{
  "train_examples": 39062,
  "bias": "all",
  "layers": 16,
  "width": 128,
  "optimizer": "adamw",
  "epochs": 41.0
}
Rows from block 7 of a small audio frame classifier, named by matrix and row number. Rows with one number belong to one neuron. Each number is 128 + 24 x the weight over its row's rms, rounded and kept within 0 to 255. All counts start at 0. Numbers have three digits each.
After each neuron's rows are labels from the 100 clips, of 14976, where the neuron reaches its highest value: "peak on" is the class under the peak. Only what is clearly more common there than usual is listed. The data: synthesized solo parts of chorales (CocoChorales). In brackets: how many of the 100.
# fc1: MLP up (model.blocks.7.mlp.fc1.weight, 512x128), inputs 0-127
# fc2: MLP down (model.blocks.7.mlp.fc2.weight, 128x512, transposed), outputs 0-127

fc1.171:118122146118153159084115132099128136124151153128171130140113108127113151136090117131133111119132158139163146128144111142156072135108143144125150121147157125110117145140145126130141116147111111188131131126141067074134089058146127136054132089074141130102118156128155153100096122103114089144135129147111112164151132146133119108106097148176113161133118113120155115167162151135122113106148
fc2.171:135142143129154153107120133086156105124129095136092096149134115121114129130147135148136133100160133139170109169147144187094095137140082151140123136118106115128130109168147113141136163100145155154209075140095137114140129164096138117091150124115103147096112148120164167122100144134149108135097110119105123115094133092120107083153103114138114149133074150140145104140094160131152143120153
peak on: D#4 (99)

fc1.342:095111138141124123118144174134132178105156116124160127142098070107146142107124137094146136137097162156132126165096069133128110118088130103105132097144143141101146142111143127132129098123110120183153143135152166161133130131098139121126131074110124078101171129141128116142102135124082138092108150123117104126075122140157119104147104171135116121120096093103109103133164136171117135086161
fc2.342:171166131080100126141123090155136111129122125083136130106135149167120134092110165111122163147121108122153109131134120095152118140160114159116102159151155146124118115141140139123122120129128070086082083118104127115158177125125110124128076138119171131133136152114173139171130160165109123153112115138112126147142131143083160116141105102140174113098166157148124130135134117108140164135193
peak on: C#4 (76)

fc1.156:121135157127149168104127146145128139147156144169172104181125151131140103110105122132120143117117139155141119111120081138175128129129130118139108112153105113149177132095115153180151101134120149123122162156115149167164157108127142156130125078118118153117126149079096105129112109105109139091078137140116096085109152099121110146160113150122118116121107095107079081122176124137082140096129
fc2.156:149126143112117178155129102109177082112142182101124145105162102160140085126122103135117089157166140102082150126151157106132164103170084122111131102124137106092127126149153123132105137144130111105137106145140114110106131111133088161140148176150167129108132115181123116130164110079139131126126132106138146126179156124170138139156132124129095111126149131155126127149087120113155112093097
peak on: B3 (100)

fc1.6:103122132107157110131106146123095097126167120179115088153115143058113136123128130112135134154140112149177108139156122153172111139126161139146115177142089120171123118087115157159151116163110138155124150118155154126152126119145145151080117137143141126120091145091114114077094148123117153140113117132139084082088109111115153120112107142144105126155114129113091077161171132143115144135125
fc2.6:081121109146115120147160100181115146122135134078125142089126089110138146158169135179122146155111117116134142107130152080123150116155126159127119123129178120105070156145134089095141124113140140110122170117122121091100106115110107106134117128124110150117115099135121127096123130148105098122150139121156177147163146160090113133139149084150140130120171132157130189131090117090138112171133
peak on: E4 (90)

fc1.95:111131148104106143111117167113111163125183100154142108127114148101149131080146122089133168143098171196130112143129101111147127102093117123131157145147139101150128156074136168163151090138101124133102141145135115137171136109087164129118118078119139119139123143123125129117116137150118151112106127135106105118099128115142127152161110166148122103100090075086103106148188125132130130107139
fc2.95:165146110129138152117107095146148134142098126075129131099149122129097110122125122148129121123142087137114138123148095142110127116124103121141120100110157103085145118173132084106102122137116114111175103153122108134100139125138090180167128146177104123137115064161078126145159115127140162128141155143122182172168148145140108166124166145143116129085132142158153166153092099140114133146122
peak on: C#4 (96)

fc1.274:120120141096133152121121149130103094143152143154170114112121163102151134100075133135075161167078120138135109122112116110158108132124092159139089171142142095117114163121138153164143110148109123137116161143140141122138138086143154147071131110149125186106101138085096112122098170141149135144115142138151121122122137127109073136160121140140077116142142113092118117167178132135154144142135
fc2.274:119089134167124104125095132122151124098136115149162119140157130149152099137146147150123142136120159071128140146123156087134133180141170089112162078137073115130138149111120121123140179158139140124105135159082129164130116153110131111134141189165153131123133131117111096121135145128119130150113072139164084118113109095094151178124170114134088138152139131117131123151117148111141092141118
peak on: B3 (74)

fc1.474:131094142117096175118118162099131142139176114164170103157134139098139119100104159100116123144104142178127150087114128127111110140100129110120109160127115119120159152088135171141141099159141107118099158161107111135145150150116129133083164108127128152097084140121125133154147143144133180137100125116092107107121162078102099112164127163113084072125118107140116135153164105106146126142130
fc2.474:150122181124138141100112126136153130155153172132134113127140132073112142094122106106146078143148122147158146126125094115109112142102144111132138153184098122159102142104151149187118117162108177132151146148090085123166122111144154194130105133113113127115138118134111139135098127111158155130091127104084110139129098106093085072136115160131120129080127131147157114132126130109146127143150
peak on: F#5 (43); B2 (40)

fc1.206:105121150087141114147095158114104133107153119137142126163129128101116119099145123111157133154084177193157121146120089125157133094104150146132132151143150103135142149086137169135166101143121130161107101163131124140150147135135188172107120098138138091136120150117107114135121170149117130106091120135113093104101108133113137141118127204145144123127104096097123101148179116145095131105140
fc2.206:121142104150119142106108078141124156148117139088155160082147114150112110085170132172104146134129114131144097105150108165121106091129105111137124132091137107107153143142108077115134146143116148104145133131080128115087141121124125141153107139148100105115114097181094143141147139135138155148121152162130164159155136119151083185148135117155096160084102124139163164143084113134097133137112
peak on: E4 (62); E3 (37)

fc1.437:104122130110096141124147105182146160129133147127117135147139135133150166102134142152154154151101152147158098166123058142138136093062111135140116129143166073105124157105145124121128119147105098118162150124161149129150149092090172149101117073107123100142129139165113118142094149122110162135097134120119119082109132147116093158110119140129134111118124113083106118149169153118103157145132
fc2.437:140123118161151130118121083119132143080103142098147154158131127165086108089158138122118168090149140099138147155117125168128137128118123118136145128154143129117119113118132128109148138071137145151142113111112156121117140135122147147184097128122132108103119091111151147156109199085092152163138073170112152110127127099112117216140113137120145121131123130124167148112107097141134105153147
peak on: C#4 (100)

fc1.480:113135168117126112146124148127100135154166093159113088149115146086140125132169090100124120135130153186160112153114132118142134118102147129162130141161093117165131157097123165165174071141135140143131130143127131137158135121134178163106119126126122123121122163107147135121097133148118163113116118127140091126063115113118147117157108159124132105138109065064114107127171150140117150105107
fc2.480:120124101134097157119121120157139108137134152106138172109125116130108135115129165139140114144114117102127157123144149088103137132130135138127122106097155081076113159160091047109112146163143122132131137105148100120099102112113089103149116123132095140109145080180104122121130096151138132126149116136169152152167183134129105162132167110143111138107170149178163152112101126122140102161149
peak on: C#4 (38)

fc1.75:105145123076144161121104112119137150162121162146168083092140131135125103080139128140105133157122153138129105104095125149108092145134157131110140126135106103128126128133083155138122129154129145146134153177094158128146129143102124128095124130123117167125136173128094120110143147167106173077089133135095111083115134140150114156147096120104061125102126121094112128120125126190084160135148
fc2.75:150139134120144102135080155128140112114168113111123100166141117138114129146117125117119120145116120087111120156162086153134162108150076108157108121134106136123166099112100148143144156106164128126121098155168135111111150130163187162118103140134181107128124110128078105136138157133057107171102110117130115114113141178137141164140090123159136118147075157121096119136129125132120098132155
peak on: E4 (100)

fc1.447:154152139089120143126104110158144161174105133143110106114147134141090085085123154153114121124147145130113127130120105129116114149133132099124173148147100132122154103131078127161130133138133143131086126146082136113154143139135139137124105138087140172146132192113069119107126113130082154104073091133088090137145177147147125145163115131122075096113135107132116137089128136128099171136131
fc2.447:157176126114127114108090156115137146080152132106138145169108106098103126155108127112126116114124156125106154168136066154130136139132107089134157121135112138100187098126128146118127136103167113121163077122168153089105129118166141166127114124129136125135132162126094144091145146104062105177118119103122128137128148142141135133150107140132126110174065130114102148138145130156158104110131
peak on: G3 (100)

fc1.385:139133135140114195136117154108151136127158196123144130161114111084099130110081102145127120157162185135159144128142129149140125103139146137108127127181136092135110118107129172120137125172086120159134167143117119097145118107130104125075170113085127131146110128120118155116104143135114134147147132119098129087128119129149116099112110122124091153135134138089131114124203130162093151101122
fc2.385:155136090123132120099146108152129117117133125150101128129148143103129101147148171140115123094174104146155104141119138126131133127131130116127121137128078127090118144143130067162094114105123151108150100115104147125161067137130119096192127170114090144109154117108143152126140116122148102112131099122133145119155112103109149101144178125112140108185125144157168155144049157148123122165150
peak on: D#4 (97)

fc1.17:113154132082118151140084169103122146142110129129171068125136126131145127104131121123125153160117140155116096108106104121127078109113120145118130154117139106142127142129105142134153117161119148198101132180117126125147109126128111155099111130122133115095126150133138098106131159150134160085121136124095122091105136167132069119112081159128091146107085115070125148140129109165087164157147
fc2.17:134140151135101108137094107161152097158115124101155079122167130146126153130116168159082080153110122093114112144155152123097159117133099115146140114127106112113138121147120132138118159159190162143114085116169121113108128110150108143114107167160111076124133082160091130120165111136091137145097162137153127125140130181159137145114153085142143138117130159146118131105081128145139134104144
peak on: E4 (100)

fc1.64:105117181086116115147106152130085140125146135162113097148129132100139140137109117096148158142096166169135114123125117126095127122077156123184120161146158098129115147064120164155171107128137122158124126129130104140163126129135156171115133098136124111131115147124113100087104160146122134124099128100119082143102125102112100113156089186171146122111117073098135107134152134128129111106135
fc2.64:142159124141154146111118117112123137153101081122146155113122111179109149107144144151086126106139108146136137119155129168121086102144113151130132117078124115080149113135148050135140130084134139116144099148123120117089117104115083188149112114131119122112129123174147122146152166116122152115132145156091183138162158133106120104136123104117155157090104165149140148140078127138154147135116
peak on: C#4 (43); E3 (40)

fc1.61:082127157113137146102129153160085140144150121155142128159132152116156153120130116111117150165083154157119109091134088143127136120113124133138109156125149126145134189087122137177177093142133148152135160138175134159133129143125137158130133083155119136104074150099140082123111121146108143085114144134130124117100138099076124159161102154137112142113107097087097117143166102121114131096109
fc2.61:148130180171129105129106145123144148086149101164139160164135143158142121090121145131147134156127118093141156133124162136161117182144114121115153086109105150149157089120131128118087176155150111114118128123095116175096126121122151125109074124158172125162153151182119104121101141106135081133135121116150081068116118118149132102151136122119126148115136153112123099106163138126114102138140
peak on: B3 (65)

fc1.66:074164147105118112097120152139116139161109141158178137164135142116127141113099127121099143107114132162156109145123132134120108129119117133154125136131129114126146195114129113123106094158160166131108138135148106184150128109141107147103181087138138157124083163096095127127149137113140154133095146158081122118102131094127060102153118179137118129138102114148082109092130094111114135137142
fc2.66:104131104148134109108132173145138086145147130142152105158135128138094116092105134140165092143104113093126153116132160116076122138144128129120161126147106117142095165091123118097142102142128148147083126129130103136153138135163134165132173127150147126158105165119079132119089129175102184094151132142111107123109118132131159120157162123126120153145169101117146133116146061073106163114116
peak on: F#5 (100)

fc1.492:064130140129137111161155132144134141154136154153145131112140093133192136134117117117125126124071152122116139107095129093099140171062120169133124123157167108117114153122143095135126100137166098162153150140141158135149130115134169136125119098125104147115101153130114154113085059108108119124135111121150125184129154132133092137159110152177102136125121120107119140119144145109168125102096
fc2.492:089088139156099126151110149115086147135126093126160127183119130140163162134139130131108152144135150140157094150143160117116134091127121136152123107128169162128109148131137139145157129097147138152158098145166120120110116132092120082116119121072147114106142128130105117116125186122160123104161133170115097139123121116113125129121110117131131117096086109112153076099169198116115143077094
peak on: B3 (47); F#3 (42)

fc1.452:123115132106128138133105122152124140159166154119121119120090119110104138120155176127138133118124138160168129168150079143148123095089119112131120121151130095127112142120155159127118110134057111141165121158136133127142126148073155119085172128080136092145158148149105116133090170164145113103097133120112118113108115169129090119094114180133130087091094121072130143125149124152110128126148
fc2.452:136125140161160141141123123120163116068119124103172140152096095126071109071101147123137132088137124122097109153118142182141145122135119145145144099135124119147132111157112117149144161129097161146151142102095161098125167111133128101161089090100136113118144123104152124151094156089095129155082137149073169120138132152125138187125127135118125128118110131148133145093136138127104124122176
peak on: C#4 (85)

fc1.328:104137119057113133160094165121127121168125135165148100118128144128175119125127105114115123190109169154114065127084108133124105127109100149119137159141107104139134140134104122145144129188146129158120150161134158116136113106154150161109082132137135143112111163116122125107151158145109141135110141128142124119095119172143100109121100163134087122134108135103111133116143134154119211147146
fc2.328:114128154125129106122043120120146098137128112100168068144152131152124145128140170169100081170123134115107115115156130137124107121134142123135149109120107107114135121134095140152165152183144146159113116156155117105125100091165113157091117159140114103149111117129084092117135176152103123125085141152148104099114108168159146153151141118137114169117100147108121119138114130148121091113155
peak on: E4 (100)

fc1.458:113147119079114162131097124142145152159125159142166104103134134131121102077133158166125120128131154130100124123107119146102100130150081109110158152146103126114137115140092144157134130147092131136102130158105149115164158134119115144129116141114131151129143200133109109118158149163086184105087133108091102114130158149144123142153069127095072106102118133120116131112119125143108174152170
fc2.458:150146124093117106104077158122137120095157117099125132142142109130126128150133142138109133122110137121099112174137076141132154128146079125133142148114091123107177091125118137149127125120170138130130089161164153108106128135172157152125120144155163105146137152123080094123145146115063100159101112135166130145135111151151124171147115120180101105171062138108077137133125134127134118125132
peak on: G3 (100)

fc1.73:132125126089138143091121121127117152205142151140185117148103113126144146164109120142121153115130137175151096132102099152177072119104154159125102161127128147158131108147109114117151128135094128165163176124121136099135106101150125118097108099059108125107122139112143169112125129109143128131139140160121118138135138159150127130117123155151095127134067107093114164146150157131138136086124
fc2.73:125143138151125167097111107109184112102142095099091121128141100146103089123145134151149103110146125111165114122133162176115107100135076141144121127078070097159135134154157139153132185139101157157195139113106136093118134153128128146085130115134124111084114110132174146135126118132173144140117129101104125102110105137136095103117108119139098142160103157160122152141122124146132141129155
peak on: D#4 (100)