A small audio frame classifier, trained from scratch.
Model: 3.26M parameters, log mel input, arch transformer, activation gelu, layers 16, width 128.
Training: adamw at rate 0.0013, batches of 128, held-out accuracy 100%.
Rows from block 13 of a small audio frame classifier, named by matrix and row number. Rows with one number belong to one neuron. Each number is 128 + 24 x the weight over its row's rms, rounded and kept within 0 to 255. All counts start at 0. Numbers have three digits each.
After each neuron's rows are labels from the 100 clips, of 14976, where the neuron reaches its highest value: "lies over" is the class under the peak. Only what is clearly more common there than usual is listed. The data: synthesized solo parts of chorales (CocoChorales). In brackets: how many of the 100.
# fc1: MLP up (model.blocks.13.mlp.fc1.weight, 512x128), inputs 0-127
# fc2: MLP down (model.blocks.13.mlp.fc2.weight, 128x512, transposed), outputs 0-127

fc1.320:113116153109161079146095125110099126132111118142142081128155125090088157112116153105142157122130149148143140111129118128107105117100144057147153105153105118141125161112122148124159093121125135163102106144158119161174131154100177174130137141111128102131116116128160147072125164153157164099112142167149101116104087128105164101148172161131168138136123091135104141136113112140120121134135
fc2.320:077151171124122130115146117129149135116135115159106126146150165127133139136127129112103138172086127115168117120099141107157138106144093153137122178136167136131077129100133106134160162140154119142105138101144103090115138094107131083106123103124113176123092165109157197126116113105100107115171113128143139133133131127132126140147043122135134128130114150129100172129163140090113157124147
lies over: G4 (54)

fc1.293:136144143152123161150113173113117169133175112146123133182115144125109146118089118096138107144104156141181128124154122165129132131117134120112153125142112137163160123096101156121169153151098136122124124131124108147126104153098132112104119079108152126148083157137132102080117146119124129143146178133105108080081130105159115144125094143125139134136092104081152128126196126159095169120113
fc2.293:153121112128103138164134143114140153121097130128121135139127160149109137112134098143169148121128090107157083088108164109159103152128127100096169093137129156143158091154142108099085111144128179104125133101097154151098123139108112146147112104155130122178148133128070120130178107099168126116129156143174145147135087144165140148117079120101159122097136151134142134118095126116106127091100
lies over: F4 (100)

fc1.133:088167142142104137130130114120144164167160104162126120130163112112110146104167137115158137162111128123154087130154127135162109104119125116083144128118103121141117139085082130155118143133161200105128102117141134166128126148109114118163095126151121113105147139159180143128139106118160132076079172125141134080106079093113098103109131127142157116102119135148109131138132113113095156141096
fc2.133:121164103155147144132192117130130158156118125129167136169105098140110127095110165144110129070159150129106175142161100140138142122107120119122141069084143114111169107132107118103113147136152110112119135125161115152159133096084135142122164072122123098132120151149110111105149112118150168141155165137097109114167168114136087101130161130126102169114135127098122105101135146154133115119107
lies over: G5 (55); G#5 (42)

fc1.120:120148162079105186113126114128108136140144132128094090138174153144170127101105140121088104142159117142156092110080153125140144167147105134128130173106149152131137119129134138157124148109085130122113124144100114134155123117148117127108144122096146177129126165117124153130154105115100104109115151133131130103138099096126121161133024112137154124136113110126109141104131087120130115092179
fc2.120:133142193146159135123096101146119136120112147101126159177107114115084114117105107151139133100191109096118141098164126195129104118137121096131168102106124145141139095138080121114119167131109145121161167128118114096118111115107125142134101101133160123141126134126104113082144133077130120114107155128120123130143155119123153144106169116167120149114102115131122177124146182166091135113110
lies over: G4 (91)

fc1.155:120106122125101127125158138068122182140131099175151075132138135132162124156139111096127157123179179178144091167127128153142130084090137108143105116123098100170162120111121157138144110125116135148149121106150123147145121112104130131086114110101108117112127148126147153115121099129134129113132159135094128110113118099131100128078107150137117160171097117112120078087149148183132124125109
fc2.155:117153133139097124121156114088140175117096143130138114101136126157132100150119127140137117119175140085103096137135124116130117149109156122063170122129110137161115095142129103151107133146133165100125069084110142115110112143115093132151134155138035129142127132126191130127158109118138107152113126120164100128144117069128135137149153095135089148142134161130125124135101164168140121144121
lies over: G5 (100)

fc1.482:107160162084162131113096154126128122116150129136137098139125125107123139139132160096085137111103143177194108129118123169121137104096123118164134147145125110132128105129130154154145112117102140115159105140110162132142163125110191186105129105128140106160119144121125144110095152134086140137083133130151083120112117136153146143152095162148142092139095093073090128117144124173094136116143
fc2.482:113133133138118096105121134121144116135091077155101130109110123144165152125145125100153145166077135113104122098083161130135130133149141167164161139102160131155094145117165144156131112142144121107097120111132146107109141098114087125124099138148124115139106105121131148139157139147120147081138089128136099168106124142127156122167096139092125179132161154169118098192115094095149179150112
lies over: C#4 (100)

fc1.453:109144128110133121132125161136096130139165146165123108126102144110176170121126113101117133163113156178141108112098100128103106120117192140114116151161078138180141117088096166133162100131129151148119151145143150142108136145127166127096121131122153116129108150117154117089119124130112148082124150120158092101046115131127163122147090148132142113148118085108105115113164131157129139107110
fc2.453:125155123102111109136143143144130156081167159142144162133082142155092177107145138122148117153081096134149138106117092110153123128108171148092121135125141122119131131114116111155120117185154162113098107079110155117138101137148142171130121086136122148162117152151139102119094103080093126107104133122182109173146126136126126111117111135142145104093132155121128134138132128169088107068126
lies over: F4 (91)

fc1.102:091126117135101166115127133150116154120158101117109147139100132143171130075151127134157162141105157149173119133081114155170082132128128137123127129126113123148135131071113129135129125118085118178134130116115153113110165155106133124128110104087138114148113156167146116125108166141126166135136128180114131136093086101079114182129122128154128142120117072070147129147168142116111151133111
fc2.102:109148105101108094154092179140133138122110115127127124102086141129118147113128121131118170109130115153154115143094094173160089148112138157121148157123127148112113104151160136127111115118129143140134132082137191127120150145108125141154127108128104116141118133091179136139109169123120156156073126133136125145116099179154082185119069157113162089110107149119115139122112103122139146120178
lies over: C#4 (100)

fc1.393:120143128097131136092095142129110142120146119158124083151119133116122155101135138111128129128124166147163127133107112155148116132084178106165151138163106103147134158071105188165128125116100150145147107120124152157145154119117149157099123108115120124127102142133131113090093164140103186143104128155145079069068131144097109155138086147141133115116134122109125098111161121160136150147154
fc2.393:110134120153132098163129146138142132155119146128119186101149123172124140140157106136192143152109155085130121140136134110066100150135104121159118095117158110117120164142097094115088113131122122100108125087124116087124149122104108117133135181098141154143150148128130152107078130125142123159149079148153121186145156145107124124151125117161117129116148125136160128118117115066161162139101
lies over: C#4 (94)

fc1.180:133136141077142144109120127128121104147130130130111085119140144142132108095134107150127120119132124154166114090123131132158109105151171109144086120173080120135123124094107153157123103092112161129107105159164161166177138136094115164119119128127145137114117161130127098135165175147128170084115124182117085080101149145133140145135096154113180104117114095128117090128140127132097165151114
fc2.180:144112115138137169092131091128142088134100154081119100098136126144103114122128099149125107114114137113137137095165118136104072112158144095172115109138112132134145129136074135152123146094089159117109104154179098143124134135086080149119118114135131148111104121138109152100170156143157156142125117165121130093122163155122115147126125108105151116107162104168127157169167151119095161168131
lies over: G4 (54); A2 (46)

fc1.42:131150147143126164140117179110123163107118100115134146195148171120128140088078120094134162145125114122146120130131100160141111131119119117123134116118099130157146124089121128151151130139096145138103122112122137146135167149127136122127081066118142116163085129113112126098116139109124130134135127177140130102059081100121136156160099167141139144123096097081120124140162121147086168101106
fc2.42:120119099120080130170103180123128159143103102130137104122146165154133135104129132127174143146112145111137101102091134134113119160135143125073173122109118118128141109152113145095118137123118174122096116123102168104112131156097111146154130131166130131152129135138095113103179154127140142152099122169164127126127082100150123183121083105096155154107124150128171156149089122149108158086125
lies over: F4 (100)

fc1.97:107127130112133140105128173113151130137136132096163119155101116105127153138125116122143141123090185124127116169142035145148159078081126112120113102130139088103157143135151136135154134145139118110158139136172133141145128097134160166076154087122105096129146108136105122129096147133129126162118118147131146116124091150130098126117118155148125127134117127062144104158153168186110131126119
fc2.97:163129107104149103082189084129108115135139146124133174111110165143131144124124131167049173099119099137097132153140075139149131116120121139116090167139105137117116085143145129172090146129152114116134131146131112106129120149137163133133140127118126125139107149150143144172121135089085118107148098154127125141171148131143166118134134109143119101123096122098101107114069153127176117135134
lies over: C#4 (100)

fc1.183:164147129123113152158074177081107147079110123136131146191123162124125121120093081081145175146134107137121124120138097155139126128118127105151145142131130163157162108103124138145150114137100146134129115113135126140128127128136114129136089091162158124148105127116101093115155159085145146135146149112131141119084107102145116181132117172132155127159085094091153094147144119154112151123090
fc2.183:141145129125101135150082159117155142136068118147150138135162148145115131103116125122155121130133098104167160095104145139145114141099100101120197114107112136123137094131142108153111128143133166098121146106092153115115161149110125104136109127140100128122147134143061130123142148090158134118154107167142143134138124114177085194127084124119171152093133162149168112133108130138088118106127
lies over: F4 (100)

fc1.485:087074121115108110133117179139093116109162118130103126147105126103183132140125078111149160169092183141122132110120123080104130159134149112142151106129146093176099177111115124122148132134121136172142149171120134124110108110129123093110131106121143159107072107118139131080108128124094098150134105112170135143116137095096100144128118148148112149138137106111130132172152157107132137155110
fc2.485:131116143098121141131122185106103171118179114132113111160129142099124114112096120102141156132100195162140136117116079125165114123107141109147121131136157120147121109109130160129143123146139148157127121123148127138131133114129182145100147073119119138127097159099141143086097115154095144150137113119103075105088131129138170122139094164126162121119127105100086118148210130137120111107133
lies over: G#4 (34); A4 (33)

fc1.298:126130124113126131133124117124114113127126119133129107140111154135116132099146126151108156114101119169172117137147104119153111078132142112140096135169089117134101140076105141151153122113086138141123110132180135170175130151118135140100129105155126115120068163127155090131110177138134170092129088184129121075107145111090127134127119138136191094116104107098122119164151169109115144159139
fc2.298:132127092128129122146165133134159112096105123110105095090118125152104112137152081102091154091108138105143157123110103129141114119142149114161103138138133138120105092139110146128120130097139132149127071118175149147090156145089120137146123106141110143097079102124148171121157167133123151170164084134134121118104151164143140149144117141096195095089175129148141130175130147135110144155122
lies over: C#4 (57); A2 (43)

fc1.415:130162121137117126135140161109134162135141173165144080121141116081095142139150135089117172121122142143159131179162128159145138086105123096120116118153065102154122103097111135122137120136140141096146133115092114146149171165117145097085154181130086097138144128102105127103103125115141128104101120086172112134098100145115114110119123145134096062138126140130119116147153155132116132152126
fc2.415:100116134149136160108159104146130149108134116118160130082123101185151125105101117146152122126141148085105129139118104128108134124143142169134134109113123078142113183155113106115080125120100122107118104130154152089125147128074123177167152133103145138071123128153162167125085125155093168170111134170120111122133151084118112153125114108165107158121135092123143152125125099144147154142120
lies over: G5 (94)

fc1.22:100136134118136100129118165124105127119138115164131084096122137123186128118135124088165158143124146144146094130099139136121141130108149138140102156123103126212130107100101158124163085129142142143112105143130151159129150131152150137096098149113126148109086148096152110098085156140094150117115154125134089112081137125130146163135099154145133115176093113071137091123153143174108119134118
fc2.22:108139144136117093150138125110133164143145140169177115118108154137124084099148122159111118138110129099137105132118108135165118127097183090065131120146113117149177125110123117112101156151187129113149097131085164138114129144137099154134160134170081113157108160105136155155161144132100121161095102126119081128123122120116111181143133116167085132126140155123115097119122145137107129142091
lies over: G5 (88)

fc1.428:119120148105122096103123152110096135130153080140121125163108171095109172154098114090143127111087167175111165166136090110117147149084163096139109159152095130136139152094114177111153120095123131145153118144138104139108114138138153165088127111131098129141109160112151119113133128170111156132101100149098102151101135117147133122181126178140119134164114098104122092131163124131133122146118
fc2.428:132155131118093151129116136110112155119130136142112080156142085119107168124154121117174140165156148127157129174116139168149109136139137093120137156115135109104143187074152137133169105149151158142133126081129148129092110142164114129105148168101138095129129169168097129126107123100101106109095121139140146074114096135110101131137063123150146122112136128118130109125173111099138138093129
lies over: G#4 (65)

fc1.226:143163141137122121124139109125116158125121146178163092107126149132101148095147185122104122120162156115144103179139131153137147119106114092110144138141082102153128096108089164161093151130135129101111113115142107109162159110139101156121106162077112120150142188126141114119130100118088125117098146118135129108114146107113159137131121113143102065155133157126091103086146132180117151129157
fc2.226:141182137131102148097145138135130175126117123101176102120133066163091148129124127146137135106132143105121128146177099156093143102118133090101147087098162119147153119141129116124142137150142088102103088106123127115151140126090118182130131114134116110139142124135091112080161129131112145138132139112145095113146176094118076143107144125194117135127163118119145127123160152167144164148116
lies over: G5 (100)

fc1.203:135122154081149120122116138128117137145132164152120092132131142119123173117097142075138126128152164109163130150108106116139100140103162082178120137179091122147118149092094161131121139105111130143150124143141115145128170110125156137106141132059130147101119132115128146095118141127122189129123147145125080100080136156118155114141127156132121099125129101133110085077164094162137133092153
fc2.203:094155124159110156116105115167139117141108135129125101147209141166133147118126132104151094141110136101134090105119157108122106147130122063108113115114117151105116144139080137138149146103111145061104132093139109094126161120122118110113125144118123146135128150125145182119123112095160097129123137135133168109102140149115137157137134093136134062134152147181117169127140151106102174117129
lies over: G4 (100)

fc1.164:149125153043148103122109100092097148134105155162095110108117151128094122093108132151156124111168104172159161131087125122170086123122142107138141141139116127117118085122143131115110149121104096135135101148127124142142130096108139164122128113099135125161154145142156141157124143149138142133124099162122110136131135159161187095147129122111151155133126125111100059101134092151122101080140
fc2.164:081117136145138157146118121132148151139130136137141106169162089140128128107102135116156147163144165128100137114167113118091081145129115099155138093122113081151135170102102149170167128084130137102112186147145129120148171134107123112084145117105162128109142150129115153081125117130160151127095162135136125108091146105071092135118133125098096122128122114153094113098182134120123151122135
lies over: G4 (88)

fc1.139:119113138074102092124107166115102154109159106154120117122141103103158136146162175113146137123120178178163099140090110132144159135098129086115132148165081113135129136083132158154130119125134129136147131125111135165121164172098193101126138131101128102137120176127148136141122132142098146106090146143136109102090069105135118145144101149123121112140113072125129113118133111146104133152139
fc2.139:123160146124099143066129138125139150088125112107135120112065145163117124115121096144117170120110137092125123158110117136114104127155119170113119146151151112148102131118124119137154138148127134172107096106135133103138123125117097137124100112092109166084125142122104131103141162148067140150120079153148097139136158132135094168145105113108125192137112147138107123154182160136152132174174
lies over: C#4 (100)